Rows from block 2, named by matrix and row number. Rows with one number belong to one channel. Each number is 128 + 32 x the weight over the matrix's rms, rounded and kept within 0 to 255. All counts start at 0.
# convs0: first 3x3 conv, stride 2 (model.blocks.2.convs.0.weight, 96x64x3x3), inputs 48-63, a 3x3 kernel for each
# convs1: second 3x3 conv (model.blocks.2.convs.1.weight, 96x96x3x3, transposed), outputs 48-63, a 3x3 kernel for each
convs0.45 [146 116 161 143  86 135 121 112 129 102  86  94 109  93 112 157 124  93 138 103 119 122 125 155 139 144 126 179 181 110  69 111  39 119 135 126 158 120 148 135  93 112 129 126  87 153 148 114  85 132 131 128 142 151 120 109 105 130 128 129 119 112 138 134 110 134 144 143 200  61  81 126 135 171 110 153 147 137 130 186 170 130 161 111  67 160 120  76 161 137  93  63  76  93  82 134 159 168 158 220 154 158  99 117 147 134 143 170 110 148 137 129 134 167 121 106 125 151 111  76 136 115 139 140 112 132 139 129 110 164 116  84 184 174 128 166 168 100 106 130 137 118 139 134]
convs0.46 [129 143 125 133 113 117 123 129 126  95 128 130 116 115 156 129  60 140  65 124 142 128 125 132 175  99 115 130 189 164 134 122 138  42  85 129 205 173 192  20 116 122  75 121 126 159 192 236 109  74 100 158 128 129 153 182 128 167 143 139 127 120 118 101 200 128 128 141 171 134  57 121  94 142 112  87 137 122 109 111 163  92 148 122  91 122 113 150 135 158 126 145 120 162 127  91 140 197 154 198 194 187  97 118  72 130 123 171 139 132 109 128 116  67 137 159 103 199 100 134 132 108  93  90  74 149  80  63 107  97  71 162  61 138 170 124 201 156 104 124 174 135 100 116]
convs0.47 [ 76 132 117 128 132 110 136 141 135  98 123 146  94 133 183 139 155 141 190 135  81 132  87  75  91 107  62  76 126 131 110  82 103 127 146 101  94 136 129 100 173 148 114 176 139  61  59  92 122 156 174 135 133 163 176 145 111 149 178 161 145 160 186 101 135  97  98 134 168 123 200 116 120  97 118 142  75 123 144  92  82 118 176  85 119 129 112 140  59 135  83  59  74 120 101  97 107  94  93  95 123 143 110 132 129 148 157 175 126 188 155 136 144  85 106 101 113 172 120 109 125 140 133 115 132 144 130 197 215 153 168 204 143 132 125 109 106  97 106  86 159 194 124 149]
convs0.48 [119  62 122 126 123 129 155 107 124 130 118 124 124 130 145 150 129 133 101  98  44 144 121  98 104 159 144  89  73  65 175 118 137 143 200 142  89 132 172 128 195 153 121 156 113 130 157 124 149 170 191 113 167 124  98  84  60  86 150 192 139 161 205 147  95 126 133 132 114 142 157 101 135 153 164 225 126 146 147  48  34 126  89  89 141 112 127 149 141 154 111  89 134 115 109 129 100  99 115  97 129 142  69 168  90 123 170 135 169 155 120  93  87  95 108  98 117 159 165 170 185 156  92 125  53 103  86 130 200 122 145 134 167 116  97 147  97 103 159 107 170 106  91 171]
convs0.49 [134 124 137 138 142 108 129 138 157 166 124 102 109 103 123 106 199 171 146 116 154 158 131 168 152 143 146  88 109  87  52  52  65 122 130 163 135 104 119 112 147 178 131 142 175  26  80  97  69  78  74 112 122 167 110 106 117 136 151  85 128 145 113 112  68  83  77  98  95  95 103 138  41 127 129 114 135 133  87 109 123 101  85 114 144 123  80  98 139 129 168 119 121  99 110  81 151 152 130 180 152  89 121 113  76 102 111  59 121 114 115 131 142 133 119 124 101 129 135  94 169 131 147 158 164 143 116 109  78 148 134  78 110 111  77 136 126 143  99 125 125 126 130  92]
convs0.50 [ 91  99 123 108 118 110 142 145 148 153 131  91 141 116 105  94 149 177 101  52 102 102  92 120  93  96  66 139 140  97  66 115  98  88  97 119 175 139 161 160 151 151 142 122 116 136 142 131 127 118 111 111  99 122 153 181 172 156 106 129  79 105 147 110  79 102  94  86  83 107 100  95 125  74  92 187 173 144 183 193 163 118  91 122 124 172 156  94  88  76 135 114 137 106 104  95  45  44  86  90 143 152 141 129 128 148 139 143  36  82  50 125 135  39 163 159  77 128 119 138 159 132 146 116  93 141 149 160 150 126 157 146 171 173 177 129  90  67 107 157 139 145 150 160]
convs0.51 [101  95 121 103 123 126 152 167 148 155 215 127  97 176 141  73 129 187  99 143 154 128 133  95 102 117  49 102 171 231 153 117 251 155 167  52 150 150 127  94 129 123 101 134 148 127 110 124 127 187  87 108 161 137  59 119 139 127 121  83 129 117 146 168 128 132 128 138  71 136 141 100  92  96 121 126 186 136  85 177 129 126 108 134  90 144  89 121 142 120 131 151 118  87  88 135  81  96  49 102 121 139  80  46 126 168  90 116 127  96  67  98 184 129  64  74  75  94 112 140 144  63 109 129 130  89 105 130 102 112 114 123 130 132 140 103 105 139 102 134 201 141 102  96]
convs0.52 [139  60 140 148 106 189  76 110 149 143 141 164 100 119 121 143 151 172  86 141 180 196  87 111 117 117 165 169 180 143 144  72 159  88 120 105 103 155 110 109 160 156 123  89 111  74 127  94 140 114 179 166  72  66 127 114 119 128 139  99 113 110  38 132 169 124 108 145 138 199  86 169 127  70 149 175  74 196 107 122 111 174 149 160 148  91 133 159 103 169 145 124 161 144 126 150 159  92 114 184 186  81 131 132 211 146  61  88 131 131  71 139 136 126 140 120  97 100 146  69 150 147 131 152  71 168  93 155 161 124 120 100 133 222 125  90 113 116 130 113 164 115 162 113]
convs0.53 [136 176 173 127 156 169  77 121  97 157 139 120 128 139  97 126 158 123 129 176 176 136 133 151 138 157 149 158 190 206 105  79 196 102  97 134  96 103 143 139 163 121 164 118 132 163 156 170 162 109 157 180 141 195 174 150 150 150 111 132 114 113 125 146 231 185  80  61 206 102 108  53 130  89 118  96 105  95  54 149 118 184 169 140 141 151  99 127 116 147 111 108 105 105 130 142  90 171 131  87 153 135  78 142 153 116  74 120 130 110 130 113 113 130 128 138 100 111  79 113  55 135 102  85 105 115  94 148 109 140  94 127 151 161 177 122 138 206 111  97 126  96 104 117]
convs0.54 [105  78 110 106 120  96 177 150 167 166 216 229  66  75 140  93 117 124  90 119 118 100 157 129 138 109 130 166 196 160 118  95 115 157 146 151 132 158 156 129 103 130 119 167 154  97 124 136 178 156 184 181 149 121  80  74  40 109  89  95  75  64 106 170 166 109 162 154 132 174 138 115  79  69  79 114 120  70 108 123 116 113 163 184 123 164 149  98  78 105  87 168 143 100 103 119 176 148 158 108 179 203 136  98 136 148 125 169 137 181 152 117 160 140 119 127  72 120 102 111 171 120 146  81 136  90  92  88 134  64 117 132  98 115 105 161 156 139 158 133 162 155 154 127]
convs0.55 [145  96  98 144 128 124 131 141 125 144 220 188 141 142 139 162 155 142 122 122 140 123 138 127 150 124 117  23  98 132  64  94  77 154  25  66 145  95 137  87 129 115 106 178 162  42 118 135 124  74  45 140 143  21 196 165 165 158 137 151 119 140 141  68  78 119 115 101 146 134 112  83 130 191 188 127 150 166 107 120  91 101 104 121 138 153 107 154 149 126  89  58  91 122 154 119 192 107 107 100 115 111  91  84 110 100 120 134 111 165 136 101 101 138  86 117 117 100 125  97 147 142  96 185 161 121 149 159 169  96 170 172  74 130 179  63  74  97  97 101 119 114 122 129]
convs0.56 [157  96 122 181 119  69 168 121 123 136 120 164  94  77 119 125  82  71 112  88 101 141  91 115 190 113  51 120 177 155  77 140 132  77 112 107 150 134  94 147 160 136 161 177 106 128 197 191  91 173 179 117 140 134 142 121 104 174 125  93  70 124  93 125 167 148 143 133 104  93 113 124 167 128 145 105 117 158 100  76 172  97  99 117 117 130 132 109 104 160 115  96 122 114 117 126  69  44 112 149 107 117 148 127 127 100  84 148 141 124  84 145 178 138 107 118 116 122 182 129 102 156  97 106 186  86 107 138 159  86 125 129  91 112 110  97 132 123 123 136 114 125 111 119]
convs0.57 [139 166 116 113 170 163 119 179 151 101  59  99 124  74 124 114 101 135  94 140 147 150 152 137 142 128 169  86 142  70 111 176  99 185 167 130 148  90 146 152 131 144 137 116 109 108 123 176 126 134 115 123  59  66 134 148  84 144 143 130 121 123 115 153 207  81 189 223 172 118 214 114 102 105  65 111  79  57 116  68 117 188 164 142  93 121 121 117 150 117 153 154 173 139 146 203 155 142 188 146 146  68 146 128 107 135 153 120 154 183 158 179 200 176 137 156 120  68 138 123 120 142 102 102 149  93 118 116 177 137  79 137 156 132 151  92 134 157 120 164 124 124 137 107]
convs0.58 [118 133 185 149 177 124 126 128 154 107 148 142 154 111 215  93 142 157  95  93  97 161 109 126 127  84 132  98 161 107  43 168 109 134 129 192  46  94 168  84 123 153 185 189  69  66 132 124 135  80 132 160  63 126 149 144 140 150 141 149 100 143 146 128 213  50 160 108 171 116  32 169 127 118 132 110  79 103 136 150  97 130 118 124 132 153 158 152 121 138 134 131  95 112 146  76  82 152 157  72 133 142  99  85 140 119 153 115 152 142 111  95 136 101 118 150 123 136 188 153 161 139 181 125 117 185 201  75 121 164 154 144 115 129 203 142 137 197 115  93 130 126 167 136]
convs0.59 [111 119 138  81 158 123 151 167 138 118 111 126 115 104 115 103 131 127  76  72 144 121 162 173 124 156 130 156 175 119 194 112 133 164  78 149 103 114 155 141 112 108 151  92  65 201 144 123 149 112 151 192 185 173  89 105 105 120  54  95  82  95  58 122 160 154 137 145 143 131 114 121 118  94  92 105 103 105 105 124  88  96 113  84  80 173 147 129 151  98 203 132 128 164 111 130 181 148 130 146 124 164 140 146 139 149 137 116  95 122  95 145 136 136 118 153 102 123 129 122 165 112 136 127 211 150 120 171 177 115 128 127 132 127 101 131 105 119 143 162 128 133 132 165]
convs0.60 [ 94  90  84  93  60 109  99 127 147 116  97  94 137 116  91 131 117 135 133 142 165 123 154 170 157 125 107 125 113 170 170 113 118 118 136 148 157 141 164 171 165 109  89 126  86 152 128 163 143 150 178 139  82 153  83 122 160 133 145 117 143  93  69  93 140 125 131 118 133 115 155 110 112 126  76  62 110 160 140 159 143 141 129 135 106 119 131 113  85  95 131 129 130 104 124 111  99  97  53 129  82 176 153 181 144 111 202  93 140 116 131 125 173 172 111 166 185 140 154 153 138 162 183 172 216 117 206 201 181 111 110  92 111  65  63 115  86 107  77 114 147 139 192 179]
convs0.61 [164 153 122 102 102 147  48 124 148  86 138 142 133 104  81 189  91  82 130 148 165  92 116 141 122 117  94 110 126 112 165 130 143 136 167 111  93 113  99  97  85 120 151 116 145 180 184 128 126 165 121 145  93  78 124 124 145 117 121 131 133 102 102 203 152 187 191 148 128 136  86 105 116 145 185 109  89 130  91  96 104 121 125 151 169 146 132 195 182 138 105 115  65 162 123  83 161 134 149 166 156 161 147 127 152 108 132 186 101  85 102 101  99  92 117 147  98 173 142 126 192 106 129 136 133 142  88  76 108 104 141 137  77 117 102 138 119 157 143  90 160 146 126 131]
convs0.62 [189 157  89 190 142 201 172 176 194 108 163  15 135 138  80 125 158 145 137 148 171 161 138  47 150 177 108 103 168 152 142 180 180 175 205 106 189 155 158 183 160 158 130 118  83 181 188 194  77 158 203 203 184 177 129 103  62 145 143 104 119 145  79 159 156 108 134 150 185 167 117 121 101 119 165 151 138 186 113  97 176 128  93 119 117 135  95 127 104 131  71  94  94 157  88 118 119 113  80 133 176 132 135 115 111 189  77  95 150 140 146 140 165 144 121 146 144 155 156 119 180 157 208 155 157 204 117 102  93 165  81  76 123 108 127 143 165 199 139  81 121 189 164 119]
convs0.63 [128 144 115 144 152 111 121 118 122  96 106  98 150 139  99 161 156 144  92 134 104 104 167 155  98 130 150  99  93  84  83  61  86 141 102  80 140  81 114 139 100 146 144 204 211 129 122  99 164 157 161 139 152 173 129 129 150 112 110 147 120  98 117  99 124  85 143 153  98 126 164  95 132  97 118 182 121  85 171 110  94  74 129 108  98  95  95  96  83  81 107  69 100  92 114 114 112  91  96 115 138 138 111 167 122  95 131 172 147 154 181  58  59  83  56  98  96 144 137 111 142 158 182 175 168 147 106  83 103 171 122 127 197 185  89 104  98 126 122 176 161 104  71 143]
convs0.64 [120 127 135 152 129 121 101 166 129 174 111  94 119 129 179 152 159 156 146 161  98 180 163 231 158 174 170 114 160  34  48  58  64  66 115 140  96  96 159 137 167 121 123 142 158 166 117  95  44 126 137 142  88 127 114 140 111 114 138 164 121 111 142 113  73  83  68 106  95 145 103  95 107 106  50 102 107  94  66  91 127 223 164 165 165 131  94  77 124  94 146 113 140 147  91 103 142 149 141 129 154  92 107 118 100 116 112 109 159  88 146 116  83  98 142 116 137  73  76 147  80 131 149 131 103  86 158 138 212 145 129 173 122 154 151 104 142  71 113  88  88  91 138 123]
convs0.65 [127 149 149 133 155 154 159 161 164 107  82 208  97 106 205 129 178 243 151 141 129 158 163 202 141 126 177 108  54 166  48 111 145 120 132 181  83 129 157 116 132 130 143 134 124  85  91 163 119 172 176 148 143 212 173 149 106 145 137  94 143 153 124  99  99  99 129 100 112 153 110 135 137 118  77 154 107 142 134 147 131  89  86 114  98  81 132 116 120 119 100 104 159  98 126 124 145 162 130 143  94 136 128  78 153 145 152 150 128 133 171 143  95 146 139 105 100 154 169 129 184 155 157 174 128 165 118 135 186  88 121 135 124  78 116 125 103 123 120 115  86  87 139 121]
convs0.66 [147 139 177 142 133 147 119 126 147 115 138 132  87 145 132 118 136 170 117  95 103  95 140 164 121 104 104 100  67 122  96 104 147 108 153 153 180 170 197 114  78 138 162  90 136  99 110 139 106 123 118 153 127 126  60 128 120 102 100 129 159 145 174 114 137 111 106 126  72  72  99 110 142  85 205 200 135 171 128 120 170 129 146 139 109 136 142 161 230 157 192 152 181 170 105 136  62  78  69 117  93 111 103  92  67  93  71  78 151 151 164 144  77 113  85  38  33 110 126  80 135 139  76  97 121 107 165 129 120  97 111 175 121 164 205 144  99 155 180  91 133 182 131 150]
convs0.67 [124 132 118 142 142 124 154 104 121 141 148 137 119 165 140  50 140 125 147 125 130 192 171  95 160 134 145 133 107  95 116  84 107 100  64  99  87 105 119 141 118 135 161 112 121  82 107  85  92  57  92 103 131  77 136 153 167 118 117 121 151 145 145  79 116 128 112  92 137 137 137 105 122  98 160  90  64 147  97 102 132  89  79  87 118 113 159 108 154 149 114 103  96  99 106 131 131 122 108 104  92  96 133 153 148 164 176 111  78  79 108 122 128 152 195 178 153 158 124 172 101  89 131 122 133 101 186 117 105 170 126 166  84 114 139 130 118 139 142 122 146 135 120 117]
convs0.68 [105 135 103 121  53 101 116  69 101 147 121 155 123 138 149  80 100 113 145  94 119 142  95  97 136 150 124  95 106 131 131  99 143 150 108 136 117 156 138 121 161 170  97 139 130  91  68 144  94  86 162 112 149 123 127 125 149 101  97  94 112 116  94 122 146 123 147 151 146  98 174 186 114  92  89 153 105 100 183 137 110 142  76  99 153  90  91 133 147 131 125 114  89 128 104 131 151 156 143  92 136 131 100 155 182 101 165 118 126 120  93 148 117 102 163 159 124 135 132 101 178  94 108 178 148 102  87 169 119 119 119 133  84 112 168 123 142 153 114 127 145 118 138 162]
convs1.45 [ 90 125 104 124 100  84  97  52 103 134 130  84 137 126 169 136 146 135  91  87  79  97  58 187  58 106 134 166 110 142 104  96  72  85  92 167 119 121 152 110 100 111 121  88  91 122 142 129 136  58 105  90  97 117  84 128 188  81 161 170 117 122 206 175 174 173 105  97 114 107 127  59 129  92 199 116 162 148 136  87  57  95  97 122 107 167 127 181 114  92 131 109 128 129 126 112 117 113 148 154  87  68 140  82 101 153 149 155 124 158 115  78 185  97 134 187 132 130 121 133 167 118 155 102 133 130  83  83  75 159  82  97 104 104 144 160 109 116 121 136 100 145 102 113]
convs1.46 [ 94 100 136  77 132 125 119  93 136 141 108 165 130 106 142 140 113  95 179  94 137 141  98 152 163 160 120 140 110 108 105  97 117  83 130 114 165 122 146 161 129 121 132  77 112 114 159  94 138 122  98 150 145 143 161 122 209 135 104 108 117  84 173 128 120 138 128 137 152  97 155 177 115  87 106 150 104 108 119  82  56 105 119 138 122 150 143 140 187 121 155 104 111 134 122 101  98 145 146 152 106  99 110 105  89 119  96 151 133  95 148 130  85 100 136 138  74 148 145  65 147 128 162 136 130 119 179 141 160 154 166 148 184 114 140 116 103 180  78  96 123 148 135 133]
convs1.47 [162 111 101 176 110 134 130 119 139 104 113 138  96  98 153 147 114 152 120 127 110 144 159  84 157 159  66 120  40  91 117 147  99 177 124 112  83 115 130 103  97 133  88  83 116 130 119 154 151 140 130 110  86 126  98  97 111 103 151 116 112 100  71 132 128 150 141 117  58 105  82 107 148 136 127 172 191  79 135  97 112 140 173 177 209 149 152 137 120 121 102  84  81 117 143 109  88 127  73 140 131 107 125 143 105  65 123 161 147  87 175 112 109 139  90 145 121  80 136 172 132 159 134  84 155 140 144 129 183 143 146 127 121 146  86 125 100 122 121 116 113 134 108  70]
convs1.48 [104 135 120 121  44 140 131 100 145 147 117 154 142 169 111 133 135 159 135 141 118 136  76  81 111 140  79 121 119 117  88 150 136 116 121  88 135 134 150 123 137 109 122 126 155 113 145 128 167 139 161 104 134 187 129  88 135  69 112  83 134 116  75 125 101 143 117 101 132 140 152 120 153 158 122 118 140  62 103 103  94 114 109 158 164 173 132 146 103 156 111 121 102 100 146 123 122 107  97 156 129  85 139 132  82 118 151 151 177 120 117 119 100 140 122  96 110  91 138 209 155 129 140 100 113 148 146 129 147 140 102 151 167 114 127 143 141 163 138 119 192 137 123 141]
convs1.49 [152 130  83 114 128  81 125 140 103 109  71  94 130 150  84  94 125 112 101 148 126 124 136 201 159 152 156 126 153 123 141 113  65 144 131  79 112 154 151 149 141  98 168  99  86  90 113 100 128 106 136  98 126 148 115 178 176 114 130 139  70  79 138 130 139  58 135 141 114  75 140 144 147 113 164 144 130  75 155 210 142 127 128 176 140 136 128 111 122  87 137 157 140 101 138 129 159 168 103 102 175 114  77  75 116 170 124 154  97 111 149 152 160 108 151  82  60 128  98 124 134 171 126 155 133  82 104 156 138 126 145 154  77  43  83 150  71  82 111 178 121 139 130 108]
convs1.50 [ 91  56 102 119  94  51 105 140  83 147 169 132 178 112 132 183 142 129 145 147  90 145 117 111 137  66 127 138 101 141  98 150 187 156 107 169 105  65 107 136  97 148 127 152 157 185 105 122 134 123 104 119  96  95 108  80 119 102 106 130  97  99  84 136 157 153 120  74  92  99  28  88  96 132 109 139 136 149 142 150 111 152 126 145 145  97 128 141 104 129 122 116 137  95 164 107  63  75  92 132  95 118 132 106 163 136 178 141 137  62 149  80 126 119 121 143 126 169 140 108  85  88 124 132 132 132 151 168 145 122 135 152 148 167 189 131 166 155 131 115 162 157 168 158]
convs1.51 [182 160 174 131 111 158 111 167 124 141 153 168 131 139 190 125 135 146 147 169 136 107 132 129 112 102 143 108  95 138 193 221  97 134 206 166 166 119 134 126 140 152 136 107 185 118  84 105  80 106 129  60  76  92 135 110 110 148 181 100 115 126  56 118 130  96 134 173 108  95  96 168 167 136 125 198 103 108 106  88  69 171 190 113 146 103 182 134 172 132 134 108 124 104 133 141 131 129 168 137 124 133 126 118 121 170 125 140 175 159 103 153  76 111 121 118 144 195 135 158 130 163 175  96 137 104 182 127 112 168 139 105 139 157 129 126 104 101  90  83 114 147 119 169]
convs1.52 [135 165 117 162 143 133 148 117 142 122 147 172 123 112 177 147 146 176 156 127 151 112  96 117 116 116  76 139 137 102 113 137 138 143 124  80 108  91 114 142 110 151 153  65 140 126 120 158 137 107 138 155 139 136 103 188 133 111 190 139  98 126 135  47 113  72 163 131  88  80  99 103 135 169 164 124 112 158 110 132 164 117 118 127 135 132  52 111  70 117 120 152 111 133 155 136 171 163 155  11  36 119  84 124 112 131  97 118 135 127  77 130 144 135 131 144 150 144  98 155 161  74 143 147 125 137 120 152 128 123 174 166 142 165 149 107  66 155  91  84  90 115  94  94]
convs1.53 [156 187 146  81 135  94  94  86 147 112 143 105 118  95 126  92  93 106 173  80 101 134 112 151 136 170 107 103 151 142 128  96 118 130 137 158 166 215 170 159 158 170  92 115 110 140 138 140 135  87 136 130 101 132 134 117 122 108 155  99  95  93 117 146 138 120 113 102 114 141 138 107 113 140 128 105 149 127 101  67 112 115  67 124 119 111 119 167 192 172 151 113  79 126 102 104 161 140 162 123 165 164 156 119 109 139 139 162 102 129 102  79  61 105  93  95  83 122 165 146 129 135 168 143 163 146 113 105 155 124  86 120  96  90 113 139 149 171  71 107 182  86 126 181]
convs1.54 [133 126 136 111 151 156  92 114 150 133 126 107 140  96 107 110  80 109 145 179 141 135 158 148  79 107 115  73 143 186 114 107 137 110 150 105 143 163 128 122 135 166  93 107 185  85  69  94  80 155 165 116 162 209 129 126 160 112 141 197  81 120 140 108 106 139 155 176 184 142 155 132 144 138 122 138 102 118 122 131 158  80 141 169  91 164 127 106 107 111 173 136 132 150 131 123 160 143 118 212 195 136 234 255 164 184 170 135 133 122  96 144  93 126  69 112 109 141  75 100 128 107 102  86 149  58 127 194 150 127 188 167  83 100 154 121  97 100 117 109 167  76  91 143]
convs1.55 [157 132 129 148 176  87 145 113  75 130  85 120 142  88 131 102 125 161 138 120 108 112 128  37 145 119  96 120 175 102 129 136 131 132 166 100 154 157 128 116 112  99 137 134  76 104  91 140  85 128  86 135 124  92  82 121  75 109 133  49  86 109 102 170 153  51 117  80 117 137 116 132  73 125 175 200 141 136  59 122 134  94 136 215 119 114 163 114 126 116 106 111 111  78 104 104  90 125 102 164 200 124 152 191 138  89 169 184 156 105 106  95  86 122  95 189 126 112 136 111 109 178  88  58 117  72  82 169 151 107 195 102 170 171  97 119 135 113 123 179 136 153 151 137]
convs1.56 [117 113 131 110 112 163  91 116 141 181 113 162 146 103 160 133  97 156 112 108 149 107 135 158 124 182 125 137  96   7 114 154 127 101 101 136 148  96 128 158  89 135 172  92 115 129 161 136 157 126 108 172 182 151 154 131 134 126 164 162 188 155 144 118  97 118 174 209 137 163 157 170 104  99  99 127 148 132 107 124 160 122 125 133 113 109  76 165 156  76 134 115  98 136 124 145 127 126 134 136 112 151 133 107 120 113  66 128 143  62 136 133 121 102  94 106 103 154 102 110 134 120 127  88 118  91 127 164 144 152 174 139 204 164 175 128 137 148 145 114 149 131 200 132]
convs1.57 [120 175 212 186  92 148 101 124 126 158 138 134 215 140 181 179 150 177 142 139 163  81 107 101 159  83 141 125 134 118 122 118 152 131 141 168 133  87 104 141 111 119 148 155 105  66 146  69  85 121 108 130  92  82 184  90 101 141  93 134 132 133 106 139 123  84 152 101 106 110  71 145  71  54 127 153 155 129 185 159 128 155 108 130 148 133 152 120  83 152 110 147 151 176 148 183 170 162 173 107  96  89 129  91 116 133 106 126 133 156 155 165 106 120 157 185 139 133  87 131 107 155 117 164 162  77 120 130 129 140 139 130 135 198 111 173 123 150 110  45 159 119 112 175]
convs1.58 [151 157 179 143 119 233 136 104 124 136  89 138 167 111 140 129 103 154  96 141 108 104 216  49 154 121 109  70 124 136 128  83 150 121 167 148 118 145 154 105  94 125 121  52 149 113 139 109 160 130 121 129 150 159 122 128  60 159  84  72 138  85 110  68  89  85 129 134 164 113 171 113 147 172 103 130 105 119 107 117 137 121 168 186 178 142  75  97 123 121 131 125  94  64  85 118  91  61 124 127 198 144  94 119 134 112 147 147 140 141 121 121 135  62 152 150  76  89 167 112  70 180 151  93 131 163 150 109 130 153 213 156 112 124 149  82 127 170  83 141 138 107 117 116]
convs1.59 [141  97 122 123 138 113 125 104 132 126 134 156  98  93 131  69  94 117 168 145 107 135 151 111 103 135 150 149 167 141 163 158 112 138  85 125 161 131 168 162 141 143 146 159 180  70  83  96  77 113  85 102  78 140 139 144 110 163 139 110 153 104 111 151 139  94 138 105 140 113  99 147 122 190 134  79 140 114  87 111 145 119 156 153  60  89 135 101  96 132 118 108 145 106 112 163 143 124 152 111 160 152 160 123 106 149 138 120 128 105 115 136  65 137 122  88 152  96  72 115 111 122 126 149 119 102 138 158 161 106 119 140 142  93 103 136 113 122  88 108 127  78 157 124]
convs1.60 [135 151 144  95 108 147 114  94 126 156 177 176 131 129 164 122 114 168 114 114 134 113  69 119 130 115 126  99 109 137 129 119 159 150 108 123  95  57 116 106  95 120  81 117 101 148 160 118 112 156 106 133 126 156 160 204 128 155 207 155 112  85 115 131 168  96 168 119  89  89 117 124 148 113 111 126  68 108  81 125 103 147 152  96 135 110 137 149  87 121 103 106 118  90  90 120  92 118 111 149  97  61  89  98 118 150 154 146  93 129  99 151 148 107 142  61 109 141 144 169 154 110 101 163 128 170 184 158 146 147 150 135 162 168 178 176 158  79 143 118 107 108 106 138]
convs1.61 [170 131  38 121 156 139 139 109 143 134 112 114 142  82  98 119 116  93 126 123 153 148 110 137 117  82 108 143 180 213 188 153 187 164  99  74 162 198 146 105 123 118 127  98  74  67 105  66  87  56  70  94  40  33 170 140 127 154 116  31 130  98  73 159 111 121 102  62 106 120 202 142 189 166 152 135 105 102 118 115 121 132 125 158 147 148 223 150 243 210 149 165 133 134 144 138 159 145 144 119 155 137  97 157 139 125 222 130  84 141 131 176  92 121 129 159  73 150 127 115 148 180 105 137 115  87 103 118 123 154 166 123 141 135 120 138 108 151 117  76 112 104 125 149]
convs1.62 [150 142 156 110 103 106 116  99 119 177 178 111 152 121  95 160 120  98 115  46 130  94 123 138  90 114 211 131 120 146 106 148 174 154 130 193 103  86 135 153  52 105 183 150 151 179 198 186 147 178 145 206 217 156 106 158 153 136 179 145 140 188 114 168 166 164 101 163 124 147 132 117  94 115 162 115 163 163 105 137 122 104 136  89 135 103  98 143 117 142 126 154 120 143 126 162 114 144 178 153 102 142 117  70 139 139  89 108  85  93  90 135 114 110 107 100 172 185 112 161 234 116 132 131 103  96 141 146 147 141 144 187 175 210 152 128 113 112 112 115  92 114 158 107]
convs1.63 [188  80 156 135 141 126 161 163  48  95 146  88  68 109  90  82 106  94 118 138 149  58 191 191 136 138 136 149 143 154  98 108 155  82 156 121  72  66 165  95 118 158  77 157 143 138  77 126 141 165  89 158 132  99 163 162  95 105 119 146 102 152 123 121 108 161 115 163 142 104 141 111  29  96  75 121 208 131 143 192 134 131 155 143 127 123 161 189 116  52 137 112 124 155 193 131  93 120  86 131 121 154 120 124 136 127 123 169 119 150  57  84 153 161 133  69 138  80  95  87 118  75 151 128  93 148  89 172 163 158 129 107 144 173 166 146 168 114 131 118  99 121 134 112]
convs1.64 [116 129  92 132  81  70  90 136  46 112 132 126 142 108 101 121  64 106 105 106 151 124  85 127 119 174 108 135 163  85 111 136 135 121  90  60 140 127 158 148 153 130 110 145 122 166 150 159 146 156  95  96 162 106 127 168 185 149 133 162 105 109 152 161  86  94 136 137  83 115 116 113 141 107 132 162 195 103 135 150  68 102 109 142 130 175 106 146 103 150 121 144 117 153 141 138 116 163 134 104 147  99  93 122 127  74 134  99 134 129 140 181 173 146 124  88 116  92  71 124 121 150 143 138 127 100 151 199 114 203 144 145 107 153 118 147  90  82  93  89 137 100 126 164]
convs1.65 [112 140 138 103 102 157  97 156 125 162 148 116 141 188 167 106  92 111 147 133 168 111 127 126  94 138 136 114 120 182 100 138 163 111 119 141 156 181 194 128 124 134 140 152 123 120 117 116 131 116 200  98 178 205 163 174 153 171 111 128 165 140 112 149 129 113 194 178 157  85 142 174 113 160 146 138 122 112 105 128  39  89 151  99  91  67 135 128 109 143 147 139 138 149 117 124 129 123 120 114 188 104 153 209 129 106  84  98 115 137 148 180 108 121 113  96 172 138  87 105 123 145  26  82 118  70  94 165 152  34 123 167 134 144  79 145  64 104  98  84 157 158 179 160]
convs1.66 [104 147  95 141 163 116 118 127 102 125 114 112 105 124  88  86 122  81 160 108  93 121  89 111 112 137  84 120 126 164 117  64  95 117 148  97 102 117 107 103 185 166 128 138 179 135  88 163 145 101 151 137 157 186 108  76  81  94 143 114 122 170 162  95 140  71 136 179 153 161 174 129  69  80  95 133 127 133 163 177 142 132 143 127  87 160  95 104 129 117 143 122 130 137 109  73 118  87 108 141  95 135 142 105 116 143 159 154  71 101 106  83 125 144 103 141 131 153 101 132 123 191 203 129 125 155  46 104  86  84  91 148 131 138  99 128 133 129  99 148 140 126  94  69]
convs1.67 [124 148 101 159 148 112 136  83  79 134  99  98 127 137 106 114  96 118  58  92 111 137 143 145  84 153 159 131 164 127 140 116  58  72 133 128 163  83 125 115 155 128 143 135 137 165 154 148 158 126 126 140 121 136 122 114 137 124 121 119 128 126 114 117 117  93 162 173 197 110 206 155  71  38  64  71 155 140 141 191 189 123 105 115 117 144 104 137 104 131 127 167 165 155 182 149 119 204 143 150 192 117 143 155 143 130 121 115 117 130  83 132 102  54  93  80 143 113 151 116 121 149 213 133 185 168 124 122 109 100 139 131 188 111 188 110 107  87 108 136 116 143 131 106]
convs1.68 [122 110  40 117  70 141 123 151  84 124 119  98 108 106  69  84  38 124 145 128 133  94 173 119 158 124 134 201 147 183  79 104 180  84 116 111 160 158 133 105 107 171  37 129 153 128  79 128 159 128 144 123 141 127 124 177 174 154 176 165 154 151 117 116 185 159 125 132 129 196 190 132 110 157 162 107  97 150 113 158 155 105 140 126 136 119 122  92 112 188 103 114 125 147 156 115  99 121 130 103 157 140 157 209 119  77  91 117 131 123 103  91 192 149  86 153 162  88  99  32  79 113  78 115 148 133 121 159 130  81 133 114  97  83  82 158 112 103 150  53 104 115 133 118]